config.yaml
arch: "convnext_v2"
dataset: "photos of arthropod specimens (BIOSCAN-5M)"
warmup_steps: 750
weight_decay: 0.02
Rows from block 2 of a small image classifier, named by matrix and row number. Rows with one number belong to one neuron. Each number is 128 + 32 x the weight over its row's rms, rounded and kept within 0 to 255. All counts start at 0.
After each neuron's rows are labels from the 100 images, of 14848, where the neuron reaches its largest size: "responds to" is what is common among them. Only what is clearly more common there than usual is listed. The data: photos of arthropod specimens (BIOSCAN-5M). In brackets: how many of the 100.
# gate: MLP gate (model.blocks.2.mlp.gate.weight, 128x48), inputs 0-47
# fc1: MLP up (model.blocks.2.mlp.fc1.weight, 128x48), inputs 0-47
# fc2: MLP down (model.blocks.2.mlp.fc2.weight, 48x128, transposed), outputs 0-47

gate.96 [145  79 156 133 118 107  75 149 133 113  83 131 155 102 104 156 104 137 131 151  92 148 141 133 160  88  80 122  79 190 160  81 197 134 152 134 165 100 144 154 158  42 127 112 144 146 139 167]
fc1.96 [129 150 159 136 100  97 130 126 140 134 193  75 144 127 198  75 117 130 131  25 165 123 146 178 146 150 125 114 105  75  80 162 115 172 134  75 135 103 134 107 119 157 127 115 108 113 139 131]
fc2.96 [142  91 119 127 191 159 133  98 110 111 147 140 146 137 118 171 119 147  79 140 117 171  94 132 160  97 157 162  96  95 123 117 113 124  77 173 153 135 101 200 101  79  96  96 210 107 140  84]
responds to: order Hymenoptera (47)

gate.26 [121 127 104 176 143 126 162 135 146 114 188 100 111  98 163 127 186 108 170  69 120  69 117 120 134 100  99 138  99 120 149 174  53 148 126 111 167 147  92  83 111  80  95 166 116 168 111 102]
fc1.26 [107 173 155 121 156 115 145 123 112 126 133 119 123 180  90 152  60 135  84 150 140 192 152 137  97 159  80  78  96 144  93  80 172 113 166 120 133 143 118 157 187 178 109  79 153 107 119 165]
fc2.26 [137  85 102 166 143 124 128 162  99  71  94 117 154 184 134 120 117 150 108 154 105 135 101 170 147 118 136 179 165 174  84  93  95 150 170  67 121  85 142 142 159  85  99  95 122  74 178 142]
responds to: order Hymenoptera (59)

gate.27 [140 136 103 154 109 159 142  93 153 131  54 113  96 125 116 141 113 129 134 138 103 104 171 161 135 245  98 128 146 140  21 116 122 129 135 141 143 100  86 117 140  88 133 142 147 151 125 133]
fc1.27 [130 159 167  96 156  98 133 165 106 146 202 131 130 122 117 173  65 141 159 146 112  92 138  60 171 127 138  78  73  88 152 131 126  93 177 141 157 133  74 164 148 117 142 122 102 139  87 149]
fc2.27 [182 139 147 175 154 162 133 126 125 115 146  95 162  98 146 105 135  74 119 126 112 187 158  61  88 117 159 122  56 125 135 121  66 104  95 141 158 169  91 153 134 125 179  75 144 143 156 121]
responds to: order Diptera (85)

gate.108 [ 94 143 160  67  89  95 169 126 109 160 196 149 135  94 125 104 117 139 164 126  70 164 130 142 117  65 106 152 139 163 124 184 148 133 107 134 141 120 207  69 126  78 120 142 111 150 110 132]
fc1.108 [134  93 129 115  92 140 117 124 188 125 179 124 106 141 126 132 160  99 145 103  92 145  45 123 168 143 162 104 122 192  98 125 110 119 114 153 135 138 173  55 217 130 115 152 163 132 112 115]
fc2.108 [116  93  75 185 138 104 135 168  82 104 159 120 153 141 101 106 161 139  88 111 151 133 117 145 128 172 139 172  92 138 102 184  91  58 148 139 162 103  98  82  87 140 192 143 135 173 129 101]
responds to: order Coleoptera (36)

gate.46 [129  84 121 146 101 173 107 102 134 134 107 117 114 146 161 135 160 166 102  78 119 151  30 142 156 129 142 189 105 151 127 115 149 154 161 136 164 130  52 142 118 103  79  71 169 144 158 123]
fc1.46 [112 136 100 127 145  94 165 103 130 146 119 149 109 132 162 125 126 204 106 141 112 170 108 155  94 235  71 143 116 113  74 179  73 127 154 117 119 127  65 145 123 142 149 129 125 129 173 122]
fc2.46 [129 144 149 147  35 163 149 114 117 164 186 170 100 122  94 105 108 136 140 120 174  79 148 211 111 172  85  84  94 101 115 124 136 104 133 141  82 152 126 141 125 121 122 162 113 145 100 169]
responds to: order Hemiptera (67); family Aleyrodidae (60)

gate.22 [ 94 122 125 130 152 159  79 122 116 118  78 141 135  60 167 178 174  88 176 172 152 119 188 130 152 128 115 115 115 107 189 147 108 105 151 160 163  65 128  70 111 111 146 135 141 106  85 135]
fc1.22 [143 103  57 127 151 151 121 110 129 156 142  88 107 103 128 184 124 126 140 103 176 152 100 120 122 170 207  98 169 185 149 202  83 137 122  94 115  87 108  95 143 145  97 125 118 106 162  98]
fc2.22 [191 145 158 138 147 157  75  81 123 166 116  66 174  91 126 105 103 176 130 149 159 121 103 184 174 149 143 121 145 158 117  75 139 148  93 134 160  98 132 175  89  99 109 110 123 125  71  98]
responds to: order Coleoptera (39)

gate.75 [ 94 150 184 142 158 134  67 110 141 116 157 150 159  83  88 117  93  91 167 147 147  81 196 112 151  96  79 146 107 134 142 154 125 159 174 150 152  99 107 125 199 103  93  84 137 122 158 130]
fc1.75 [ 76 140 140 119 155 161 135 152 127 149 105 176  82 130  57 122 133  71 104 187 125 107  75 112 133  98 129 157 180 184 209 132 113  89 155 148 150 139 134 148 115  83 153 149 112 103 112 126]
fc2.75 [ 71  81 181 117 141 104 181 134 106 173 125 117  87  94 174  72 138 139 156 106 135 147 170 148 171 108  90 153 151 127 149 100 114 185  69 112  90 160 140 165 159 124 154 116  76 100 133 123]
responds to: order Coleoptera (62)

gate.77 [202 128 139 113 107 148 123 105 175  95 135 134 105 115 100  88 142 165 105  74 160 135 111 140  89 132 137 140 156 164 176  69 154 110 108 196  65 143 151  83 140  93 142  92 136 107 173  93]
fc1.77 [127 134  83 165 149 133 180 140 169  68 155  98  87 165 143 127  36 156 149 141 126  84 128 185 116 203 142 133 108 105 116 170 129 120  69 109 158 129 129  96 132 153  94 131 118 121 144 147]
fc2.77 [112 105 161  97  75 116  55 121 174 158 154 119  62 148 103  82 105  89 120 177 153 108 165 102 117 119 133 110 194 134 143 174 167  97 186 124 133 126 124 110 161 167 153 143 135  98  95 141]
responds to: order Coleoptera (57)

gate.58 [153 113 128 164 126  49  90 110 212 141 143 138 176 124 175 132 161 161 107 125 108 156 123  81 136 118  74 142 121 109 119 157 123  87 132 110 154 131 191 119 100 101 113 155 135  69 160  79]
fc1.58 [122 118 120 118 153 121 117 213 185 112 179 167 121  89 161 126 134 107  99 142 107 153 167 109 111 123  58  96  97 130 105 147 143 155  63 101 120 118 144  85 109 121  80 126 203 160 151 132]
fc2.58 [115  68 150  96 173  74 110 173 149 108 162 162 149 111 165 135 100 151 121 157 115 176 128 144  75 137 109 150  97  69 137 156 178 158 150 128 108  98 134  45 167 112 138 157 116  85 137 107]
responds to: order Hymenoptera (66); family Mymaridae (26)

gate.37 [ 88 130 152 112 138 102 190 133 139 155  69 146 192 123 116 128 109 158  91 155 139 175 124 145  82 133 184 166 166 152  88 159 124  95  67 167 125  98  92 109  94 120 106 120 140 165 170  86]
fc1.37 [129 144 110 143 144 111  36  69 117 132 147 134 158 101 123 116 147 140 115 108 123 123 144 105 185 138  81 196 144 147 126 107  62 116 214  91  79 143 119 141 140 111 140 159 165 156 151 126]
fc2.37 [ 81 107  90 154  84  67 100 159 129  91  97 193 122  92 148 103 156 170  72 145 147 166 110 137  88 184 126 112 155 160 172  82  81 124 157 122 125 116 147 127 153 171 174 122 128 141 145 115]
responds to: order Hymenoptera (42)

gate.78 [167 136 120  95 107 112 103 141 150 133 171 150 176  93 145 145 187 126 137 102 140  80 107 136 100 160 210 103  95 116 166  49 154 123 134 139 109 155 159  49 154 110 100 144  94 113 114 116]
fc1.78 [108 142 158 140 142  99 110 120 101 135 205 134 193  95 151 127 120 179 126 149 161 143  76 126 153 198 125  80 103 100 118 131 120 116 155  89  91 122 125  74 113 130 146 195 111  63 132 101]
fc2.78 [127 151 159 105 114 122 149 103 128 136 137 135 152 159 124 125  84 167 173 150 110  55 140 124 111 171 107 156 113  25 135 118 145  56 198 149 151 115 149 118 167 101 106 106  89 126 106 156]
responds to: order Coleoptera (38)

gate.8 [128 127 107 103  72 131 107 113 122 166 157 132 101  98  91 155 175 105 125 107 139  63 149 120  99  55 150 184 126 101 156 119 184 144  99 210 120 130 129 141 120 169 156 104 139  98 137 185]
fc1.8 [ 82 115 139 183 160  93 125 150 159  93 141 115 129 159 146 123 132 159 127 203 148 143 160  60 146 144  81  53 150 112 102 164  62 116 117 136 124  97  94 116 164 105 174 136 114 134  86 140]
fc2.8 [129 148 143 150 100 156  81 149 199 164 156 172  84 112 133 130  95 147 135 169 141  88 163 110 157 139  64 140 146  52 109  74 114  85 140 181 133 124 114 131 137 113 100 130 113 131 135  59]
responds to: order Lepidoptera (46)

gate.100 [153 111  86  87  48 151 119  83 122 173 116 122 118 140 178 130 103 165 110 165 145 206 131 152 157 160 118 159 161  94 132  83 136 101 111 110 138  79 117  99 114 111 151 168 173  77 145 105]
fc1.100 [127 146 107 114  85 108  83 137 151 142 177 134 179 137 189  77  91 116 105 188 139 163  69 133 208  65 132 136 125 145 190 145 121 104 145  95 105 123 112 105 150 110 127 153 116  96 126 144]
fc2.100 [123  43 180 151 139 146 135 153 135  71 157 111 162 122 139 126 112 115 130 117 129  79  96 147 125 154 119 109 129 152 150 100  87  80 123 147  96 205  81 165  82 122 166 125 192 147 165 137]
responds to: order Lepidoptera (27)

gate.70 [127 126 141 117 124 193 152 116  74 143  79 177  87  73 102 140 169  92 125 137 101 143 172 146 137 181 112 118 130 117  79 137 100 121 160 116 157  99 149 162 195  61 117 136 166 118 173 107]
fc1.70 [110 143  82 128 209 103 150 165 121 144 127  93 127  95 144 116 117 174 137 156 113 136  96  81 111 147  52 141 152  93  90 162  87  84 113 146 156 134 125 114 185 156 177 144 157  97 139  75]
fc2.70 [ 93 155 107 114 104 158 107  71  81 152 128 122 150 145 139 126 137 110 122 132 168 161  90 108 145 146 101 114 111  41 177 167 178 176 110 131 122 180 105 117  81 165 127  70 164 177 139 114]
responds to: order Hymenoptera (67)

gate.16 [ 70 161 129 122 144 136 164  96 179 170 130 122 130  85  74 137 112  48 120 168 120 100 158 182 183 117 127 141 102 129 184 173  93 150 113 125 107  87 103 137 145 110 111  78  98 159 152 134]
fc1.16 [ 96 115 111 151 207  87 132  98 150 131  60 140 112 180  88 125 108 105 147 142 149 144 133 159 125 142  90 148 122 110 159  80 181 122 167 168  98 131 160 111 132 160 131 143  36  88 120 123]
fc2.16 [136 128 156 112 169 145 143 135 148 164 147 132  46 115 109  87 133 110 120 146 125 106 141  75 183  78 158 108 124  88 137  49 158 154 136 106 170 124 146 154 152  56 194 101 119 132 132 132]
responds to: order Coleoptera (38)

gate.21 [138  97  96  74  71 176  95  95 150 140 133 110 160 150  85  73 165 167  85 132 137  67 121 179 161 112 113 120 127 136 104 171 173 182 165 117 114 149 164 131 160 120 112 108 161 113  94 161]
fc1.21 [158 108 134 137 115 122 133 143 120 111 167 163 152 111  82 168  83 152 133 147 132 172 139 156 139  39 127  68  86 147 112 147 208 150 130 118  75 165 134 129 141 149 158 127 133  58 146  88]
fc2.21 [185 175  73 126 113 143 147  85 165 156 131 102 190 123 107 152 138 160 159 111 181  87 114  81  78 140 116 132 141 160 167 149 116  76 134 102  54 148 143 109 101  77 151 115 153 123 107 133]
responds to: order Diptera (63)

gate.101 [132  87 176 132  99 113 147  91 117 132  70 124  57 123 127 167 178 133 121 126 138 120  52 148 136 234 136 134 113 103  79 104 130 144 117 100 140 133 125 148 180 104 147 139 158 128 165 144]
fc1.101 [124 155 156 122 159 142  57 196 138 151 111 126 135 108 166 112 144  89  89 107 150 116 145 117 149  93 134 114 104 139  98 118 144 123 149 113  56  95  99 187 146 108  79 129  91 175 190 184]
fc2.101 [144 170 199 121 145 120 170 210 118 111 131  85  85 155 115 108 108  81 116 169 115 103 140  72  83 167 116 127  92 136  96 116 127 139 108 156 165 165 122 109 103 111  88 116 109 126 184 179]
responds to: order Hemiptera (62); family Aleyrodidae (41)

gate.54 [108 164 116 155 167  72 128 164 124  89 150  83 125 149 144 184 160 110 140 115 128 160 166 124 136 109 163 170 161 104  70 150 134  32 159 126 127 159 120 132 153  73 116 160 175 103 156 125]
fc1.54 [ 95 136  90 156 115  91 126 118 110  92 143 153 123 195 100 148 143  98 140 150 114 115  47 123 109 167  23 117 131 141 109 139 139 136 213 142 154 143 130 143 150 147 172 130  90 153 128 136]
fc2.54 [102 125 136 115  94 144  78 143 149 122 144 124 147 153 167 130 127  89 104 184 151 154  91 116 161 105 167  83 133 134  97  99 100  61 150 160  84 205 114 159  88 124  86 121 133 194 176 129]
responds to: order Coleoptera (46)

gate.97 [157 158 123 178 128 122 146 121 123 132  40 145 120 146 102 175 112 143 147 159 108 145 110 112  94  96 114 125 143 102  52 131 123 130 145  46 171 152 148  76 155 137 151 122 137 206  97 116]
fc1.97 [115  89 102 143 126 138 131 135 127  91 169  74 138  82 151 102  92 133 180 117 144 129 183  62 136 105 138  93 149 143 226 162 137 111 105 162 126 164 131 102  93 108 116 123  67 154 146 167]
fc2.97 [158 105 147 121 150 134 137 148 115  78 165  62 107  98  81  99 154 109 136 205 103 192 146 163 113 145  97 153 156 148  96  87 142 152 133 119 131 114 156 206  82 100 110  93 120 170 135 131]
responds to: order Hymenoptera (58)

gate.19 [ 62 119 158 140 104 138 116  89 168 168 184  85 119 131 166 147  95 101 155 122  62  68  88 132 147 119 146 138  98 151 135 147 149 149 132  35 151 178 132 119 127 141 150 133 115 152  90 154]
fc1.19 [ 94 124 130 172 138 125 158 125 147 116 175 128 140  89 159 130 116 134 178 124 139 131 127 152 123 116 119 162 128  96  52 174  34 153 173 101  95 166 144  90 100 188 120 150  78  84 120 119]
fc2.19 [143 159 109 151 101 136 119 107 183 118 125 127 104 151 108 113 137 135 188 103 171  93 172 152  49 134 117 134 115 143 146 133 107 134 156  84 125 131 111  31 144 123  97 130 178 184  73 159]
responds to: order Hymenoptera (59)

gate.40 [ 98 121 152 117  75  95 140 127 142 113 150 114 105 146 166 152 129 156 162 104  45 100 159 113 132 173 162 194  95 120 117 121 118 149  83 154 182 197 120 104 100 104 196 143 107 157 135 113]
fc1.40 [131 166  40  31 127 150 126 100 144 156 161 145  97 109 126  97 172 108 105 100 147 142 176  89  89 143 142 144 213 118 167 140  84 145 133 109 135 118 112 133 150 135 121 138 121 150 106 149]
fc2.40 [129 140 153 164 157  94 101 173  90 122 153 136 102  73 136 170  91  77 123 125 184 133 121 137 153 181  60 128 148  87 127 197 119 125 127 101 123 134 130  72 127 150 141 108 161 177  79 166]
responds to: order Coleoptera (39)

gate.7 [148 108 195 131 121 111 108 159 145 122 151 134 158 134 151 123 147 133  93 102 160 123  74  69 128   4 159 134  95  82 163 108 115 164 190  99 127 134 131 128 116  95 111 146 120 137 132 153]
fc1.7 [132 104 135 174  93 183  92 177  86 131  99 126 122 150  96 100 125  95 115  68 169  83  94 144 134  57 107 135 131 137 204 192 132 135 171 132 160 135 135  91 169 104 104 131 127 131 130 156]
fc2.7 [119 137  50 138 152 118 158 144 135 168 102 107  76 113 127 114 133 180 123  60 113 117  75 114 147 101 192 121 130 114 203 164 185 134 109 182 116 136 133 133 132  80 168 130 111 144 116 104]
responds to: order Hemiptera (51)

gate.86 [134  78 154 107 110 129 120 137 130 109 129 140 115 131 131 171 175 139 160 118 159 116  38  99 158  47 104 165 115 162 192 100 121 143 146 162 140 102 156 159 140 102 115 154 114 138 100  47]
fc1.86 [163 126 151 151 133 182 129 123 143 126 137  84 137 159  81 108 163 105 144 103  88  82  77 114 142  49 140 137 164 119 151 171 178 122 147 123 200 107 141 118 116  96  64 146 157 179 118 105]
fc2.86 [144 181  66 157 181 115 164 129 117 153 101 116 138  93 114  67 144 159  93 106 139 156 124 113 141  67 167 162 100 130 200 107 159  99 122 140 116 113 189  60 127 116 132 144 126 161 117  94]
responds to: order Hemiptera (65); family Aleyrodidae (40)