From a checkpoint of a small image classifier.
Model: 2.53M parameters, 32-pixel images, arch convnext_v2, norm layernorm, activation geglu, patch size [2, 2], widths [48, 96, 192].
Training: 7500 steps, batches of 256.
Data: trained on photos of arthropod specimens (BIOSCAN-5M), 195000 training examples, 9.8 epochs.
Rows from block 4 of a small image classifier, named by matrix and row number. Rows with one number belong to one neuron. Each number is 128 + 24 x the weight over its row's rms, rounded and kept within 0 to 255. All counts start at 0. Numbers have three digits each.
Before each neuron's rows are labels from the 100 images, of 14848, where the neuron reaches its largest size: "responds to" is what is common among them. Only what is clearly more common there than usual is listed. The data: photos of arthropod specimens (BIOSCAN-5M).
# gate: MLP gate (model.blocks.4.mlp.gate.weight, 256x96), inputs 0-47
# fc1: MLP up (model.blocks.4.mlp.fc1.weight, 256x96), inputs 0-47
# fc2: MLP down (model.blocks.4.mlp.fc2.weight, 96x256, transposed), outputs 0-47

responds to: order Hemiptera
gate.43:129147140144165109111131115129138144101086094140143144152123100096147128155125126117167137116156127115152151123102145146136161118164134115144105
fc1.43:138142134114126117131165154133130085129166181097108121147119181098105126103134115134114139115093095097103140148108100121126104140122125157139134
fc2.43:118098126095120128088162126097100098115128132098100171151155095124138123089125133127117102106112154104085135137100094137101164077143101090129154

responds to: order Hymenoptera
gate.131:137087172157147116155127120138175123094137088125131116165106103154121116104094125125103126120132109117118162103089167134132113072092126104112187
fc1.131:126151182112153166141138110107169081132131069063112120169139101177105113109105113117094111113139128154122140128085140113130154112098151128120164
fc2.131:143136130169120132157135099131099178126121079106151114150135143161141120135116115127139117129087132135094134124151155175096141144138147110104114

responds to: order Hemiptera
gate.233:149071166133135131121148135092156107167142142127113163167096082102126107142076151120159149128157110139149091112155109169135129146112083133093147
fc1.233:151079156100107143123137107105179102154101123080105177170109095089131092128101140121121150127122141143135088123162141127124131139110118150109106
fc2.233:119097109137102121083096116114141088139135107140098173141138138104137113141120114098182073131113087119102130107157151091154151096135150124155130

responds to: order Hymenoptera
gate.54:142143083112147117116137167121165091088070165134144131095113130128131123123111178137108078142154123104136147065138161146122137105122171145134126
fc1.54:166132108121070111125057143155105148145138155114141162122103158132138072109104099147150138110129149128133118160111098159124148133149165110109105
fc2.54:072129168122176093165115099115121098111114058118131137133138108108122151110150129150102118137122145120178181109146119150144161120135196132127133

responds to: order Coleoptera
gate.196:144146106103166171088107134113097161096112134106137161122145127139141106156146125106125127147107116105144165161155090117103115155104149076137171
fc1.196:131122125163133116132135134166133122149126113182127112147125096083113133118115113147148146120134133138116151148134164103191135139158107135142125
fc2.196:154073104124145114115167158107127123105141168134116142145160126139155125094134138096101119109169055119122113089152149158128163131115146150116133

responds to: order Hemiptera
gate.16:155055106100129153136131159109110168089115126108162098108147128116113113152147128116155117102109141105130160128147181150182125141031151145147101
fc1.16:105156115118126096131147117130138110153133146184074160150131169106171145105118157154124143163110101147140118109139067132094106131188118136126146
fc2.16:122148156122149095124127190154136097154156106143125129093101131153124126113136104134142118124094148104134109146185115164110101161134122084140124

responds to: order Hymenoptera
gate.69:137153153150127154100126106104114118122130113156105074136092098123137159091145164108138130111117124171109146099122121101118131056166127124147121
fc1.69:133126167127115134135099124162116094145106076128175143128096124115125119117142108103130118132144124120117149134108120111162127129095125119071142
fc2.69:152107116157138134124088087122108125151148111166145107109134146160151123098128088105159138117143117134133054156137137110114091131160116128145082

responds to: order Hymenoptera
gate.80:158086134087124108104122093135151124092171128117106116149103137126092124171170124167119089125163115141136133147106131141134138117154150111133124
fc1.80:176114100120135126110141087139170105088175135117123111147108145148124122137163130146152096129151093132132137144075149121136174137143142092127117
fc2.80:107110150117121165114089108115146100137154118148132172133127137092130095148168127125109125101163151102110083141102146130087111155170107137124135

responds to: order Hemiptera
gate.134:132147075177123125140129107155127152130129113084175082156130108129106134160133131171066135102137102114101120154093128114161118184098126143141117
fc1.134:129143105131091096127107149159127125134124091117128100140160141137163128155146154164074113085135127138104132162119140150132116194131096102144131
fc2.134:108162125149122112149119129112143086108125152159161091118101119106127102129159121093153118104152130148128110116125092136150127148139097127144172

responds to: order Hemiptera
gate.85:152135134068142135100097104152106173163125119087139140148123124137164144128119148137174130146085151115122140126170145182140120143101107184146097
fc1.85:122116094169099122152147151102143095129123109155108099131137112120085142159097148106117131140167152140122080134099135071120129126170140058147153
fc2.85:182110163083135093083189102124128148095118131142142126102100123132085099100114089141088144120126151120130166143172156112124159114121117109123149

responds to: order Hemiptera
gate.83:138108132107131108135114144117138115101158096169121145105154119116171129145105156123152118141105125069104143114121164148113172131119124158188108
fc1.83:121111137110139099147116150131148131078141105187102136119162134102141136167084138143142107136127141105116134102141188136100130122107135150191144
fc2.83:142092101104139111155127097134099129170110123081136165080121170156127175157136141157138138191106147123100128123111138132139121144124111143151143

responds to: order Hemiptera; order Lepidoptera
gate.177:168128110151160158085106106140175103149115125113156128085152107119162119125120138187125154147148108166119122147164124115124125124107153124127101
fc1.177:142145153123141099090143169124134184115142124097127115116133112140167128128152117066145094087111130103112125131145126119115124099104141144110119
fc2.177:145101089169142119147133118082097151087108122135085110119144159101121092161117113141134156099155152120132132132093130136114115131133138149123103

responds to: order Hymenoptera
gate.25:150064103170123170119108118109140132135182143102159147163090121115104109110096129098184128124130090139130087152123122142166112131162149141141135
fc1.25:114181152109158108115134140137112124134075141162109114090159104130143139145149158137103107125113167113148178131142113139097139134076109120124115
fc2.25:149133139143099141088154114132128148085112124139127127124117115115139143124126105151113110123140146077098129123094146130135077153172129132145127

responds to: order Hemiptera
gate.22:129083125147126090151112105161119145107103111110123162135119126097100128141107100104107177144148130155094144108103144094124174125166166101137105
fc1.22:144120123121135155118126155145158153121155141134127149109103111102091117080137139143117148160188141128157098129103093121109117147130124098146129
fc2.22:108158135149111107157096176145150178154158146134132133082143137114154114128123142139156103136144078106111129114093124108089115102148115126140106

responds to: order Hemiptera
gate.72:131132133123138076099106093117126109137130131160164119163136106152133130137154156156116134108154111181150176133136117110118153102113132131128142
fc1.72:104156164131102113122109060105141118114125113134168146193117109144115151155143132122144128124123139100116169152143140082090140129148109084110115
fc2.72:160126124115167130140192124135137142132126069139126164141161160125170158163118188176104093138116128128110114127148112097147134146110122126125139

responds to: order Hemiptera
gate.41:142134137172162099123096124098140115138157145141130087183076134161130116119129089130141079119143141118174093141180137130134097106129175136108115
fc1.41:104117100101140152105149120136109158186137112119116134084125142073136137156101138132108125101121137109115162110108143148089161142123081133182131
fc2.41:118126105099147193124156092117126120123112153141102146122112108111165118200145147135095120162096091123115142132146154147133131145175162092078141

responds to: order Hemiptera
gate.78:181108117137094146094114124084098166138131170172131138154120112141111088111145174122134145141072117133136156127139150137139110062098133147104153
fc1.78:178142162166147129118183115111093139105099144158136141110169110107140105072132140118123103134108138130123144098116111136110131137126122130121167
fc2.78:112128124145159163093132141114105146085142125143139135182095125099095145129129130139139146147131140159141132128123153126107113160122144106129158

responds to: order Hemiptera
gate.104:149137134137102128164133122149112073143178112157112153131132126116097143142114124105136115133106151160115091151127125124141134156116131119110091
fc1.104:141116135140079078153111097089128088116150157147138113086147105098094134172119122127098116164113169119133109153138136127140143169139127126128075
fc2.104:114143119135140123079142138179077101101116085150154113133161113152119095147137125151078148122114151136161207144131177116094113122107116155128139

responds to: order Hymenoptera; order Hemiptera
gate.4:141128114099121130139091152143142145155087121190137142125155114107187127163128123149152121145100184131160145168105136160130129120154130096130115
fc1.4:140108141083111103134106120133154143166120109185145109097137092138190157155144131125113113118112135142143148157121147180143106121160122128132141
fc2.4:087171126118170116162135115109171131106127181140106124122126144099160109128146116160108144187152152088101150121106158147149146119117127114122135

responds to: order Hymenoptera
gate.45:132115107145086120187093106131149109134113134152094149124142099133171148134167127124090152113147104138131156099107129140183101124160133108100161
fc1.45:122128150112099120134112117133139120124164145146093107119141104147166157157155116133079130130122105084122158097110148123134113119146129146121146
fc2.45:145125106149111159128091089141146115160116141127134146117129109114154113141132127111148114133158135102094108137154118120183088136108118131093169

responds to: order Hemiptera
gate.29:125118116082138169154134100122084158130138116102108112142152122142110141150128183117112143116153148146110159115135138100159120125105123149099161
fc1.29:112130101085125141151091102128085139120154126109141142126157120182105151117119159146109158102154182139117125129127133116145117116137112152118140
fc2.29:122151131138090148171114118157126101078174151178169110117130144119154113165109108197129156130157162131132135119140095100146110180138110131147137

responds to: order Hemiptera
gate.153:144116155145106075158132154125123149123146164130155099140139138080128135130112078153143131099132138136115141181165108108115121130101079147087169
fc1.153:140102136077143168126103130082131096141131109121110156110115141156096102117147170102113094126132107132084115092138111095145162137150194120154111
fc2.153:121151144177152098090134108141096079142109204117126116163090118093133125123115108151149124137125131108162109141139161129120126107118145115121131

responds to: order Hemiptera
gate.185:142072141097124109143138149096146150116105143105136103150162123120132180160121152168104104143137129079116122117129102148148153101106107141096130
fc1.185:132163109112166181091109124139134118161126112108116157110157131132126075108124101093139170120106138142072156130154117098104111151140170127143109
fc2.185:114181168179096153153134137093134126155143146154160151130189138139142081102115110150154131131127106121121118131099149145103123143152114119097113

responds to: order Hemiptera
gate.210:129162141109158103183117151136122117137166186114118116083133129106141115109135137110123103120147126131143157141137107150134107145081175126126135
fc1.210:149121132146109137088147102124127169133080093109136136140111133154115106077118126137110148135105113113123131138103157072109156147156070152095127
fc2.210:116137158107086164159135100146143135121105151121175131100162116135129176097124170100131144105112141095131185145116132112136138148169151111139149

responds to: order Hemiptera
gate.60:145121134109099113116120144143104164132147175157091113100103096080121145121123097113105115110140134152151173148148170123103115112132135143116165
fc1.60:124122126152159108165134083158161078144105103102142154116126117152163159136164135170137167147170130089123089125119102116155147142104098126146121
fc2.60:120092170129121106094130111148124178150108155102166135079063126141143157095162098109173116139125129132106122127125158118105107132134127180079180

responds to: order Hemiptera
gate.249:131135116139113082156131142084127104097147142108147126163137163146159137130177124096078127120103122112095088128153134093141098115104124096163099
fc1.249:136109131089158183089130112168142178135132124125098113109082101134115135118109158161189133138132109120147157129098137135106151126140101162142132
fc2.249:152154129131117114152114131083134137109137119166150131156108127139123122117110155102118143147142140083116150120174062144116137151172130082161106

responds to: order Hemiptera
gate.217:142129097125123107141152155083151114130066157115127108142129129156168131160136149133176141101138134152138103127134141126172094103123170137103119
fc1.217:103091115110111096122133133155156180114140089133085156104143106171124183128147153098106098122119122136127196124108146111148150102154107133143140
fc2.217:142094130114126137141085175099119115094121135143133103126141125146118134162157175126184098139120134090095130160126134126082140165138109112134141

responds to: order Hemiptera
gate.198:129149112095158112153121112125127087103144159120132159099127123152124154132129109158116106124175123100088120148130153088142147135067166096169149
fc1.198:104125094100136082199110135162143118126130149089136100115138118145138121160125117150133140134146109092126141161159166113148116116072122081142147
fc2.198:138075130111134100102118154130168148087133157098135119139138148121147166146101098085092136083123150127129105132123099102177128149137156164109083

responds to: order Hymenoptera
gate.24:145101107156152128159180132084097106152143138128106142114105134101163140120130143125123125141129141074136125122083181144133120120123117132140141
fc1.24:136129123112135137076104125137119121129144134122132111104155095135118146130107141162150136150128095201099145120157067080151121116167164183123142
fc2.24:128095146148142145132141131108162106124124175186146155128153114090149114168132140152110139176136135133117128143072149138122133090107086164096146

responds to: order Hemiptera
gate.79:144134109080121099075126108110122124133127110119159168089110121152130124119141185140142108156151153124133146137139177112115112181135163100105113
fc1.79:106160138114137121119156118159108109089107125136121117159143106063089174160145160100128143149131164132138127152131132172153105137119131103122147
fc2.79:160148115136135172135090129126157107125112108090117110151093146110146138164177117146117124189154131140137144078122181131100114159130122149104148

responds to: order Hemiptera
gate.209:141113190129116181137150097112113116115101141149116179122094121145090161144143107124136109140178116105165138112124128147127154104104172142110130
fc1.209:120111200143122175120098093150120116115093165154109145129079109159126118123093111132122134122151129130171114108121119132092138117128150114088125
fc2.209:088125156119114104135139114105121166118147134135084154136106126097145104145104115074124088173107126082150108117124091160106121148178089144119144

responds to: order Lepidoptera
gate.213:131149161145108144120153127116168157121103176039167149124146096133089114135150148133140103113108105090157097142153151124118138114126080161143095
fc1.213:139112115146141116165117138154095085129170122203123142136143105129142106154100106120100084128130117123132153112132143132135099121116152124142170
fc2.213:140090131101087132131088074120134143124141118092129143085120143128123121123145104137128114146100167165127112120115110132160191151162157103117172

responds to: order Hymenoptera
gate.137:164151136138120158140120163138128114117165117151123083164123063183138164149156130124143050157121143125112134123146118150141142115087113107145154
fc1.137:151137076107149144114123141127125114138139121141122121131101127114110123112114136153153099149156100096150189140146158109124163164102107101083151
fc2.137:090136168150163107147106127082130132150171152113104066120107113126140144123145087151108122085119120156145124118142089096155097135114128139105083

responds to: order Hemiptera
gate.77:123111134114103118119147081113138121114110121097143119116132111148114072144135182098130123141123172129134157148146167127126136104142121102148098
fc1.77:099125154110108121152158097129136120117140125084173104118117105125082084153126150100130157137127153099127149157157179115158129110126136106141120
fc2.77:146133117153149131118081132145148137130107136136157152131104134099141098172140125106118134116109130091098096126127108157120130157127172157116130

responds to: order Hemiptera
gate.226:142140130156134114153163130081129151151126130148144080131071132090160155119139130185153115106117135105136109159154139177074133113146161164127113
fc1.226:101142132143151080158155135092101118120126108158148100141108123084169218127106123149149142134138126133150104148153114160099113112144149138126126
fc2.226:158127153102137127140147156129129102121117064177125096130159128111148127170105111147101125107116161121090146126108123110102149112117127154121106